From a checkpoint of a small image classifier: 49215 training examples, 133.2 epochs.
Rows from block 2 of a small image classifier, named by matrix and row number. Rows with one number belong to one neuron. Each number is 500 + 25 x the weight over its row's rms, rounded and kept within 0 to 999. All counts start at 0. Numbers have three digits each.
After each neuron's rows are labels from the 100 images, of 14848, where the neuron reaches its largest size: "responds to" is what is common among them. Only what is clearly more common there than usual is listed. The data: retinal OCT scans (Kermany 2017). In brackets: how many of the 100.
# u: gMLP up (value half) (model.blocks.2.mixer.u.weight, 576x384), inputs 0-127
# v: gMLP up (gate half) (model.blocks.2.mixer.v.weight, 576x384), inputs 0-127
# out: gMLP down (model.blocks.2.mixer.out.weight, 384x576, transposed), outputs 0-127

u.298:511476503520531541473498528492523503516488467491474525509490501484484479526553499449497561528506537522494480488474453513483528541504500522499517481512479513526497496509506517476450521495498515489521474493505507517491507526470496508445522500518501516488508484521481493486473485480473484533563515498446497530515505500516495486513503512513485489490527512494522495525496499510515538521510
v.298:530504465510523461459480496490510466462508465513457498514485555509449509516493535511507474469503466518531521450490524473511469472544489509528521477481451533499499482448488492521539474484535481494519492518534450484484484541561536479526494503513488569506527468522539506489455503473545496475448499513519517514506503532528490474499480514465498437532450508530503473494533507474514491523494
out.298:538507496481479470501508506489474452470512535541507523549479567505453488548480509522502489483512473480535513504537501503485526510468483563477509521486546472515479442458476513508485506529518501534516509534472443511566469511533510516490530498550506515461531523503448501519494498536472515500515504525457553481510508519517552513527503472493488503490479518495510508477474463505541473500515
responds to: finding: diabetic macular edema (47)

u.197:548517528464502421512502499459490519493556525468522471481557538505512465533480520504472457516490500537500529514559508514501507477474496530505484508504477471486514527491505501523469494499488504510519505481507479505513480486526491518497517509479509502478516511465500466506544489500512499500481519486515523517533493568507495504506494513505500497476475483496504543484520508530523504477510
v.197:486456503489522532481483507473438457490496524515535515507460469507465481482488491500514437507495464475488533503453522510534477514480476524428507505453494493477515516551478523518504520539509525485512492524482491513550487497446511505512504492474497493494521509525502467456472518469472511520526495453492501495478526544459483516473504526521470531528499463519472474500478516548498513483502
out.197:501519458516514532479472526532492471473509490476479516506499474517516511497488510492478515482477505504515457516496526506487530495444475475490486453442507463517505518506517496495496489481522523468474490468517483484529485508482500501490519521490511494484488487494499507503474496479528527471481498505544501495491492457483471456539522516523483521502501520478526495490497488493546508496513
responds to: finding: drusen (56)

u.18:475496528546528484469494522492482498460476489521541506536498494485486526472490486491535499493468524524510533477546514499477515556493529476506490484517477528482536540516530499518458508486562491503514513509501498470498464450510456476512497503488470558537535520500460500552531499547477477531459505491525511470426462463500472464483524500515490484487518476531436514502452490539514529546510
v.18:486510517529543550489524545468479454492461536493505542505440486497511530476542508563531506541481496509490501478492485498479495499505492491522499451490517519479478506521483509511489463502537512506541476536446464521473483535500540447472495472515493515480518507504514504486494543512560507513480496460478481513469490500515490517481505530478503513534481494496484501518493489486500501493521
out.18:524527486524493532514467466512502498512522500510479483475539487467533500492485513512465509513536483470494514483502458509507490486466520524468514432504491502518570573475553522498451499499530513502521517540486519488520522465444509517470521490559509498508487496475489486513526498486444549539494485487518502488502505479517491493496510512477508471479508480505514470537479527481497519475495
responds to: finding: drusen (29)

u.432:491509506514446484521503484489450484485499515479507527524510522512484515515492457504487467513536475504508521506506561476530488511497496470518471483518513532518495481479468462502508488526523498507506495503518432472490530509511490477542498472451493472447492482480483463518484504484486506502531486530470522505549509520552524505495475509513471511518482527502515514532494470507515496480477
v.432:531480481466523499495507497560487527476507472506518455494456486486521487469506505496502513512482600480516510512471507514481527513538508494541518508481471509523529493470547485505548512477491517501535545476490521530544511579509495495433515497522573497503514460456478502531518492499473465511516487490514465535503460481481525519508492478434456536476536508519492505554488495502559491448521
out.432:514507507535514481515495492480507510480494506513447483479514493513469529531545499490502497501501535497486484496517505534511502497506502481530463476479496501512493548539484508480547500473468486502484547509452557523500518492486503542466499473522472528520486521501469493501500504500551492535429508491528527498465470510503529465464481541518517519438486508506502531517475480489500518489461
responds to: finding: choroidal neovascularization (94)

u.431:536452487509482480493480481546556479492452496510508522497542519516497537506482446508557486498508476518511498520489489498504523492482482479486471539492482506464526500507503512522478461504514492512475488489475519528529433504518539503529500503504458502488513503540516478510480494440451500521508500495503490476494526450510490501531481486488551503497506472510474509518514470454491521500490
v.431:486467535506510528525502517459504521571495508443460529512425477484482483506536499504497487522484491487521496471488495497483516513532499491519540516465565514522477567506503466497501511458495523522524429493531468530501516493511480546559503486499479469497471513473477489481533490510523518535530524475490499531527523559481519525478521495476482515525471495546489532508498550495507463521528
out.431:551520484517504537504448534493525494500508444523501495528463506488471460480504519516485508489495525527509524494503520532515493512474454503493464501523493501514510473468461496522505486524523527489487572535515517501487504521504511544464491503539517503493499517471519511512456483535538531481458477501488519483476464531513509460540506492484524518506540512476515513495546466466494531452489
responds to: finding: drusen (37)

u.157:518505495519472512527495481506494509571526453520487505493537498519514466514552492504512521471520505488534489477514470464488509468494521490522487504520498500535491492516516533505467485505506494504511470451523502509523457512498468497488476550468520489516517486491495483500482521505526495492476475492460475506503489498503504508520523501505495465546475546479507492509461547441482524485493
v.157:484497491536521465494537538554491489551487522490475511514501494498503495506494476538588523456462483499539482498514471488490496507549458476512499452462473523507487524528521501473530485506519447505504498531504444490465484478522544513465514503498533508489475515534540520494443497481545504495498489496444504489511504462500442525517518514493470522483502538484515525475507462509473495498508
out.157:485514468455513448486474505511456504519513524507516509495457513495495515484457490493500502503457502517530487515512503520491471507523505523501482518478519472499515523492469507486573514493484457526508506504499511518467541472507479511519517503529494547481493461543586496483501490501505447508518488478489507561477520455476449505459487493472487518511508480484453517511518543529526507536521
responds to: finding: choroidal neovascularization (63)

u.315:538517513479449478500486498504512550494508512506465507500513527497483522474429498508527477531483498465483497479525523445500502526484520480526501550523513533495504497493516481515516511478450487488500486463501452491533483477546502523491515507519438480500490514514496477502534504524498546518460488542511533518504494484490521440463495493541477531456497512476485487511513485510510511471495
v.315:498448484470518528455516505498515485464500525443552492470496522499508469493498522488472521491485516493483521470490460498470483501514467459504494474499484493510514477499546517521469529514533481530473563470513446504487481503532492480503501477478475509513519512517518467476511499549492512505487524465458462505515535528518518473525503472504547494541504540471558497500490497494528496463489
out.315:507521512463495492508469496491446502466484468495523497493505502483510524472509493534501507463483509544519524477534507514503516507507546473496524474488509484520514467527495507509496487471490498455510474488492491466521493439501471518453456523532511479451510492491481501472490504486505523497508458508558518512449474489516472480492471494529504453575495502501518547531490447542536515524532
responds to: finding: drusen (58)

u.27:538538491505521495467470474492513468495466507549455538526495497514460529480524481468500530469489510488492526510507476521495485469516499533542479496505469531492514513533512523511484524498520507498530511530511470497515474523523524497534494492513495505484487515469501521508493520521490483517508496440492545514514511534511508504544515518474544525499533528485507475520498522485473469547510
v.27:539468507459474477474481495497503486479474489473528543501483495479518498500485520487497494504514459497512478495500501529523515492476499513491500514530501469522520536478491486491488568494546543502507476506468519511507570533548515508488495507491489445518477494498476486468511529515481515492504510477521486529478486507479500494476491521500528488442476517493462490526498506535496486525505
out.27:474506495529518537491510559515504496531498508481490502499489510515464520492523476555471510515509433453516516500444478495493472496488538461510498528489492480494514515504497484516516474506433509464509495572501504490509482511517532518508486463532506518505474544470519507526515517484518495508499504564486534517513509506503444547515527485538491500514519509526475501455496471450434480533543
responds to: finding: diabetic macular edema (32)

u.448:524515509487462503466470484457496477466450477467544559485526519521505562529467499514488501497505525490519471487469466506505466567519498508520495531462507549526501528524487482517534544461495512482472532476527534518484542448506493518509471491459497524529501421483466499513478489460495490497498506492499531479502520505505501496485466509507465529495489534493490509499503460474524498464514
v.448:502505565532445455523527482467496525507498535524514526491492480503515514528543469507531492488514474492515507481518507494525473532503495486470477489552521485494471490507516478473485475498567473520514518485492464527523537474562482524441511512487505523486505519480491523491488535499461480514504522507531505464509492534493485555524480525502452500435501525535504545489525525546549514502500
out.448:443501512495448488502516493498465524501490550502508546506481447522456505515536470524488514468477495434511512505521509541484524494517475489525513487458506468510510479486522522490474521506521489504507499499466521481504503553512516530488492501534511510434499457536483505510498499441472500468501539510497528441522537490497506537513492506505504527485505492496444553537488468509506496479510
responds to: finding: choroidal neovascularization (73)

u.505:531567470502516454504495487526479540500481498484493521502517501522500495523517503551517482516516512475520549471516481492491508483533485504456486487437473455454517551505517470462502511476519487529493526508451473473541492507481499482498537527488481483545527508472529484488520509510506489469467570544528483536540457495484506471497504482490526438473497497490486470490506484452463486503516
v.505:528540500519520533502528522541488501471488493535491490526540495530503543522463471515520512523471491524502509488443499500497499501522487461520539549530478529513509445502514500495479505552465490499488464471477477538492502491495466459496497468479499500494512506458480520513492506503502541511517491475532519508498483469512517489510504482500504522529514478464511543503448483483482473511507
out.505:485493493496489521506456517528550503532508489535528488487482532495471478494498422511489498561534537535563541504518495522499529503509488481521483448546477468516551527496479494473490465521500447512508503539506527500491476501481502497501497482488513459463501504456499519484537517539462531466495507498523509519463487469510555503482514496536532517470531511513481468493485453537518494522547
responds to: finding: normal (83)

u.288:543481497466479486467466502511497511472515500512503477479422490498493480515493514502528508474522484515514502506420516515497486457477495470508491517495487477474512458485509501472488512468449472493511487497550532491526515496512512501510511488500497513498486469546523509535524499466508475517508493485526517523511483528499521451521514498497562488535510506520490507482489500490502540542510
v.288:471522537516499505472517494541490493461543487513482483524439525534490496531511468483474506506494554506494489488550444480478479484567510507518484507545511516493508520534522488510527523468526506539502544496483496509501507511441473447476510473482514476501517518472469510438536534489544507494478514483530503489462507530508515522491479531521483497520495495533534514541508512490521461481500
out.288:468483462493525521497487486476507456460492499500499508499549494510534506536501541524487502518504505505477509506499508505504511461443470462492483459424514511497472472521525577568508464499497530514473505524478493463498509523466479517479467547496512468479466492485519481508489503530516517494496527494550478507505459540503508475512492489503489499519490512512515510479507473536517472514517
responds to: finding: drusen (59)

u.529:532535526514495455511478459526508501521506470529450496475504487502480466546469554504540454505497509471510571504488438541482498465486530507527521528493506535504469505484510515493504528523472509459476472485509518538477516468506506493510521502475485524525468450527528501474474464512512472546506500526505437500498462482481523517502495529510451535510489554509506504459520480493477541516491
v.529:466504462517562523515486524465507497474514502479505533486496510532517514496546461507516514508505463483491560483528473476502495491508473507518485500472506500470496466489512545493485499493536505509491497550489535486495485465515479476507484483498488489492463514515517485495487459527533491542506539516430479535480497492516500531513495512465479510514482491499485477514479475491500494505518
out.529:476496474478539513495514513470491492480473514477522467466485493518489481478532501523506482526495488501539491508498460515496486509540513488487423525456512477495510500469519486495509521461499533522470513480506519520464536465516512513429516527485513521491526482517533506470454501438544471515494476504521490577489543503512475476542464495512487492512472489493455518550502529514488502479440
responds to: finding: drusen (33)

u.396:485471479536553510480488482476519498508491500489512535530472497482465518468503449528479490491519516533513473496533459529497533523494519505490510511592529542487534503478481471489489514491487494550517548525524542516459540494527480487533495490524537557498473448467533430525474507550499502457465488500499527502495505530515463487511526524488443464450506503506502495542467542509503493498517
v.396:449460501511531488473525534546481503526491500528510510498535499522507520516540501532543481523470483502515503506512456473503485510475472489547506429443489515474469476529488560516489447520475466519504504517498458523484496489494517479469505527486483486522477527524520466488456475530546520493492508467469475542480505439517488514507533510514491544507517499498485523489476492508489522528526
out.396:499494531510458536508546513511476477547502503481524519545462482518558512514480522526517502493506521528500443503518499488499546492500506488490506444487502497515460499506458499482503484501533506467528514531522473476470509496476534533422443510520465447520491517518515515502460500572489532487509527501508506497488502477496485532511530507490542552484487496556463452511534481464467522538493
responds to: finding: choroidal neovascularization (59)

u.406:502514500475491547500516484460515512468531469475431523481471491492488473488458503496481517482483489525516476510536515495482522505447493483524470471501524519493499516503506515518514494513511497510495450504512509484513530510492535508498508479464471512498551519501499506497550469476478513491475548467509491493493483455477520518524542483475548481465499543496530520495517514518495505455456
v.406:528532514491561549494467530481530470502479488511478520507519496467525497503511483501505527503482525443506405508513500486505511501519499516500459494464513559501470497488498529531496473504516505481501555500480523468512506501486476511521509470496526456489482493454533516494518498483474546501454481526457535474515520515501486512511509478552510499514524484473486491483452475496502490540515
out.406:479489496489485533495496520495479526471513503490482458508522529532492477496493491506520510490513494534499490499524495536497526510489501524497521476520499553502470532460472503499503458524536521470550448487487532490528499511503507462527501516521437520521542480494492484526514479475490508481488504522500499488505512485483499528539495493468518472491485498505476565519470501534454490559468
responds to: finding: normal (88)

u.293:455507457473478517489538538482518536494488485469507539475485517479503489476534490479506509522497488509491491505502501493526464478486471445513536509533499502459486457442533532451484481552491499493524461480516441522488501503485505534478485508491549512487513484512475525524487489488515506522463520498494470520485527478487509424481490479501557478495513508506492501486498474465528539544496
v.293:517509483500500471510507513442511492502536440484479464504522504447528468460513546506487471489495487536524514453455501520480470565494498523441447510491490542425532463439490490477510495480510537506481501539508504515539525493504535505512500511490499509498496483478509497499506489528497524452468529539489479522492513454506520516517493476479465516526485484557464522513485497473496485466533
out.293:495512453544518500512532468482524460498505505507494524494494481495528463531438523530492493492488501458470522491527528471499510497496489487499495490467511481488538481526479555540493511479488479490478531499456501421512495527499528507512517510433496480522466496531533487522502517525479511552541483484503513475503458518522493458539507514467487512550497506513529525475518530491464490513501
responds to: finding: drusen (43)

u.425:516526432494497496467523498460483477495529482530473499516485488540481477525486527470494502531526518518487539492435477517530514553521510522507521498518480510509493502505511558509432522519509511480482470504478465504475480496507493489498515478432522498480467479473481510502515497508485532489507479517484498466463477509448499551511479529537491476528511462509463487530467498511508497505513
v.425:480468491529538489481512549517514503536469542528487495515534506506507484496498486478534503473437452504511508499514478463511512486511475521488525435496478507516508510507507554501500467512539457511515503550476462502496461537505529471475518529489514540498493525506543511523463481513492504516492511456450538490477482467474473498524543501513500537517467529513518522485503491514509485520517
out.425:510484473520490512506525473509476482530500526506528476515479511504492462538537423522488508526508485487501476519502500509520480520493490477517521475495510544532470444570491475517494503496489487525496467502473521568507484497498533521523453495523494450529491534538516486489523526516483457512494520448475527483489485557480501458445502537497510516539490506482560523454499547497470517524489
responds to: finding: choroidal neovascularization (93)

u.140:462491480487496476503447503502529517477468493509530518450505477527470497504488539506472490521525440515507501526539528525519472507497505495497529502476494531479513448499481511480501514490467512498507473523492547461550511437518472513466507517513538494503532473529514501489489498504499471579517554500491491522476514472478506451526511498487517475482490492508478518511496479432476545481473
v.140:468466449507512530477495543507508516492498492524478478492508543512509499528522494541559510494484479482497508451518488466474502494502480500530538416490512480479513501522491526534517451477552435510543490535489493523491452497495506503499496505473506467519449499530497510497465515526546513514494491485451502537451498468520477506531522505529493525546465481520530514491504477499503513546495
out.140:500498479510436492503501489490513448511484476509481521527457453494501518472527490492508502516470492540511467492493490477519442485505483472537520478496486476514501473549515542492468508531510450478503520480467489516452512516501535473511470513469478503541463508512526506494489487510478495452481504489472475517525504482501512521505526478513455510496483517500518502515519558544543530530532
responds to: finding: choroidal neovascularization (70)

u.314:521497481509528525492524478535526513476489506521489500524426494536480500513532501516539491509495515503529500488473470512511514500504502477459531509484482501505506485454466478483467487504563505482448514460529504478494513476503494493518509500537504521489507485513525526486473520471510514474501506521464491489520501464482504485486501500476471508516508522465535463528510506520530487504504
v.314:486486497505497498481510496544553545533518509491535496510480543481486496532488497491483556492522525509511502523498480496480504491493477505489521498456527503478519525481487512520456474510473463536476507478478484498475442496501508490482509514494508518467474527533506559486536512473500480506521515482522492485537489471476516515517525497507497442517513497448516514507517512497459496500495
out.314:507529489493450510527523515490505490476496543500515507464515494474521481506526549496497486540493508521472507508507513504504522481443460465521516488472495466505554521494476540488483495529520479504506501511519460489528470499494546555500442518487530505514469492496499521503590483482507522532492527482531480494491474521492494455550529527525499543529518504503567501487497506505537501499519
responds to: finding: drusen (58)

u.162:547515483527513477521453494508519500554503550472490536497504540563511502498520474521516477528507533513532515492532490477516507543507510428491501505506506513510505527490467490472492483507529517488493523496473499507522481491496510516527478476516511494496496493533486496482512495483521539446505476484495481528507484522526486543470527487486496496508507564489555471475518470553495479524519
v.162:482463480547502465540523514527524495493478492530513499494525511500482508535521480511578533531525472461516526496503506521496503503519515511487510520467498513478510501526494492515476532529483464479493508510474490526540453527456507491521493557520468544463474488511500512517465476447494482532520484507517510526518509496460501500515509503484465501510478521500487458463485509465467543500506
out.162:493500495517525515485523505504510508526530491551492545511553497489486518460485510486511513518527531525501531487445541511495518519491477482543473494472528489510471498519502600543534545474526481473439515493508503485495496514503467503502493497497507511456514504477503484483468454522508509486510483546542479505480478509497504496534510486560478512514508509501553510496484505506514496482484
responds to: finding: drusen (53)

u.8:472504532488508461525529522465547500548580497472536472472551462488487492483512521503483487478551512449504469499567482525487518492496496543531490500508516506536504485487496499532497490526502526551492493533475494516511475481494529455473491484487526506505471504477480478488519497468490523515498466474526465531504465513555521532497480540494470481478464497492505508485519520497493497482504
v.8:482442495501539539552469508517503472522486544563516518523465479521485495483493508486561458475446464505506504483524531476480513527464476537501527493471514521489514502509479487483507485558494499481506488516462570450517520523514529477496490522491497533523473508530515524562470482536518501499508471512500499472473452456460483462532507481534470478488471475490489485510463480510505494498500
out.8:501470444492510499504530532541530512525491546538482514538480499523485495481517495476500499507501476537515507477506513507495493526460482499480527505460474500505527530490496540488479468500528494508510497532525499524482537471546513447484508518497513522468489493540522481470485517537516516490477497515533484449478469467511540438509542511487500511534477537475541478506514502507488483538525
responds to: finding: choroidal neovascularization (77)

u.217:477504498518530497559488528496498508517506531518546544507523531517524501464508519512491535474517487448492512504474488550503481497457421516519524489491486466517505523489475520518476473489547509487485457440547482522488499483535513505476552478467504481499525493508523539493519555528510489481494539487552478482523493489479480485505496525498528511487465514484478500495501513538472545523497
v.217:459534509507480454498478503477511500532479506483492502508526480525496506511504536535488508475479487465506516514535478502491469543507502505468518487500504465494504516509501487518529482493506507481479464449502477522503510487523486461494460521469495536516506478505487529495466492529491501535483477515476523497498529510509527487502480483496450500490471482504487523522508458504515464471514
out.217:499523490476519540489546492489516513539492505498489509502495504551483517520449519542470504488494543483471486500530489513502489522479521476474515502475518476520473500538516496505511492490517492482502480504520487495525455505530499528517540530507485498495489517472498516517517510516483495472499566463484475469475528461509518493507502508485498493508497538486498459511505475511499520525494
responds to: finding: diabetic macular edema (94)

u.397:429487472545507500514536495515503523524493511490459583532482529481495510476539486532513508469481532502477482532508492509516534520497524499470504486483522510520477536485491540553532477495514519496504510487437431529485491482492497446479539514501509508497522460510517549503503515518473457493494505501493474495513496493498527525476510503467490514517497550516485486467547510501488474476469
v.397:521507517544492531508512475512472483456481533529538548536479528477543504489499515516509436491522504502496477484498554494515532499500541496521480506453505503473503528539475511507510511511514504490499542549477558471477470515498548488529534490491499486518506472476474484488462503473539416510473471532471510482478470471522460497564506483531485537468466504498530536468494523516526470494503
out.397:517502485493519492487486530430503513527511513500511492511499485466529531499475525453516506538498520493468565493501502491495531503481508499516503493529522507499489499520467515510489515525536511440486513488477524435536508502474484512492445511541503518476500515503473495523508483501542520510472458442547475474480500483522499460532475481547529477495518493523497498468502488485520515490552
responds to: finding: drusen (66)

u.199:454450559521505480521550519517532521545467472517528465515500505525541481512543488472450463515505503530535505480493497491496540496522492499484529493477513520506471504479507499527476541510473495525469469541478500476483464521519477477512497503540501473470515475489506493483489483479492499503557524478502488489486466475497491629491519529493413490505493510554498521501502499506480532491470
v.199:498450478518487492494495505495506479530458492518471503549522470482500545516502489512527515477426492494489479544533479525505512485522543515513534464472457481505551505482472481491502473474491498512541501537474518487531489485483540452486490504517506520512491559521527508519490524508536464521465476465480545514477486486454448491520502502504493497498485525482484527486523478481527480494483
out.199:510503504486518519472459522531491478463540505490502504473491539498534484485502486498505516443469513515478502503478503516495559491502477479486491481467485503516423523486500506465489510518477465532527513490491500498525523453520466465510485516464495538516494528524501503499513463513534490493516478479484525476441536521494455479504472494508468549534485508503487493471535489487463507489523
responds to: finding: drusen (35)

u.60:481512462547486472503500491516508469496545501492497488487499489473546544480484487534510463539537532520508518473477475504516489511461496494472541494462490519491506510496502469470527480463525501540526516501442548507485479507498494478467500504501532463516501517477496505495531514488530504533523491498515522520532519483500514568501523484495493517505532513504480480502522579487526531488502
v.60:572469528463476534524482514459490472465473479489503480548568514471459528502480527529516473513510488505517491535529520531498527499500490480484472489483498489555545454495519497479508490539434506537525498479498508486547467524513532525499534516484495496479490498531514442531501501446489489512493523500473481522516457509517500448530469469509542522492481492479434533551524484490524533514525
out.60:516483457461450503515468497493475527533507537462511463550475530488508493505488501491493496468468466504484532495473473448504539488518556469536507497493459512486517495492529473556496525531517498467490534467528477494510455469531533527490473515497481513524475516501498480470500556536522513515486477458570525488497467486509514472510504495519470472544479482477515528522504490549510507503520
responds to: finding: choroidal neovascularization (74)

u.245:463517471499552510496447507480476503494451512457474530484494535524454514514482523525502524474496538497502507473500500481494464495501497469501499469511495543486500477504497524498512503539481531527462466525497483490494507515492491481497515480485477486518508493460469521525467501527511510549486436487492513534449492521517497470523505496494513465509473492548518496501459529446493497529488
v.245:509517515466540488446521508475483448527533546515505494487490533490502503549523502508461503539514473521500505521514514540499488519469467497481496520471541488499441505509497501521524502536504514474506509532490485525475493468480491542511507468525456497468480496470505525501491464512513524438510535511551497537515505495530484513492500522480491510509517499528489498500487459464521472506474
out.245:510492512547532496500506467466507516508458439477502513505509507538549493497499457446514510508503490474454512495510525512502481539518485463496538486465511498505518479522541483498482440505473470504509463507498458484538441503461463507541490483512512517503484515530489507491474499524487529504514545486481515508486487488526489503505445490482511459534504538490539537519466568483497486500520
responds to: finding: drusen (27)

u.247:478493461496502451553455475541491471487518528534488489477460490513477499502448467482524458491475492481473493520492488518493520460526530519477495492533497507514533442528497518477507514524546504503494497516548482465503476535513491482512544476481539485490521475483517481505508502483494475465435507458466455492511518438513522450481514499510496463468462515459490490511479515482483473515490
v.247:487523475521498524511499548475469487469513547488518519500476537518506485464505487494510514504473499476504476517513529478481481525535523508565473457525542532491521513516464514492529471529531530502522513516507456467466437516519457500480492519464497525447481498514518541522466495548518476528513476499498507526502460516485464487514494482510477505525519551489518511488517468483455538500494
out.247:535494494516485531527536503491499479506472460440541478495550456469523507485528495540483505503514491481508504508498534512507515493515514539507511467491499474498504545503510506493480515516535518484524516497496483498497541513524477498467495519554500479472500497524502506556464513558512520491500476537478504516503501525497443512510477511500526524506480447500499496507491497490510507507493
responds to: finding: choroidal neovascularization (95)

u.444:501468519506456495486515474523544511519469476512479538483542503560503503530469500499515488510505496506464488483508457546498463492519502520520499453469547505499532516488480509516523497533458509511579511523490505487480502514468471506468482468532480489487506507457507486536485497497497474477445474521471492493497497529510467561520543507503459498461537490483508510498488512449471517468530
v.444:474458501508468453544488517496513474508514491520546497485489443540492503541505505485489453531477482517477508505525520517503506457467448492499499475472483508492503516515493515497490510505520495504441488504480493514467493465486524485482510479451560513497475542550483515500548509508515513503519526507513472525486559492517507513443464513491473442502508500494522488542479522530508514500491
out.444:531521491492516482484529492456529504504482500523465524453552485507548532478491511504496501497533490477501462459490517467516476492518482494447497520483490482500508555511498487488521509447493455505500507525519460529500530524546491458518510460512456522515516533541479494486489490499541525501473510502468456503463506494494589489477480475459478559524498509492506548573500493483569484527534
responds to: finding: choroidal neovascularization (91)

u.372:514486467493509506477479473463493454490473468500460527515483494511460495489511482519478525489502454516517520539551502510500501514474513482517504437489519507524488506508506476511507510477544502519467513494560531517496501419506481531521508495503515462513496487504503509510497483480470519546497518538494499491499459491503485490483507515497505523488498479506490523527506518436511469511517
v.372:494493482457518514471444538485482494537494481483520529515488486532495522568506466487524500526489540473512483529583508493504481493464481484493507453482516498475448491522472540528483529469532534519502448506497480505486547511525517509490493526505491468509480497491512471492536489497482512514485509513467499513489485518516457570486482501517530512512488495513452522459492484494514534505517
out.372:500494481512494525502499490467468510510526452502486551546529487480483536489538455489509504505529469522474503506499500513507491483475501482463509490499496500507541498534544482516519502524524502500516501531448542492513524546526508484496461508511521513510559529490471506461466481451475499485463508515479501476491503478511475495540495490482537503444482475512457487463525546494523503490497
responds to: finding: choroidal neovascularization (72)

u.290:528499527529496489516489521498487466503457483534459484482525483502455513536467465493499511531467493491485514509523470503517569529457492475497523472496485457482538473467504498477499503509535502539501491501518548507506518531499517512502501497529456512471517509467506511475483530479533481552519504511493488499501411528499510475519491498496482484488467538531532447496489510503515508508481
v.290:451486489477506503508480543534491495516490490516474501502500497524503514525525486501533517494479509474509479484516512472498475501508487537517491457484502497468478521532517501506510491521518472527567473516487437475478475497545516478488461551487517481456462520513512526515470531536549498476509508485460499531452484485502450539503497530532470502529486549508493542505465496494504494502513
out.290:523496516491511519484470507468491489502502550511503488525498504506528535514502487538494520498501466473556498497506475496504521491532446530494502517474497484519495479517514507458476466486507487506485530479519463485479486493538495529470525487476539505463508513509530520509510480533419504526489485473457491454482500472535437521538522490516511502481518500475465509506530523488476503511514
responds to: finding: choroidal neovascularization (68)

u.187:526455455507512523487491495496453530513513441470486539499501520474486538493549449517482459524483478494533536553532493459503516552466469485504493455501492481508457506487515471474445484458487523562488487508492491523494533469500459464509556527512497515534568483533496474504531499507456488535478540482496509503538466514488483511490496511556560445480492477495487514499533521460479458506461
v.187:469487508506509519483474500527504453495526526492485528484509464529510504483507482558475499493529537487531511485481518488523499563521570501532517483450547482493483493489492511491468515455497486475505457492473502495472514508523496520497483540507482505473429489506512488493498532486507518524506472488511476485485475470516490521536468469521534505483508530538489494465447509494505495523488
out.187:470497488517468527525489508453482511532486477534461476546487449470464538490500488497502499522510507504506511479485478560502561441435469503446453506501513506486497472499536523499488501489484445478519471521448525490527500549517459497532480509473470484522527550481476511497484444450480462518481510519500502488508510486522513474513500555508513502479500538515528511483471563489497512510489
responds to: finding: drusen (28)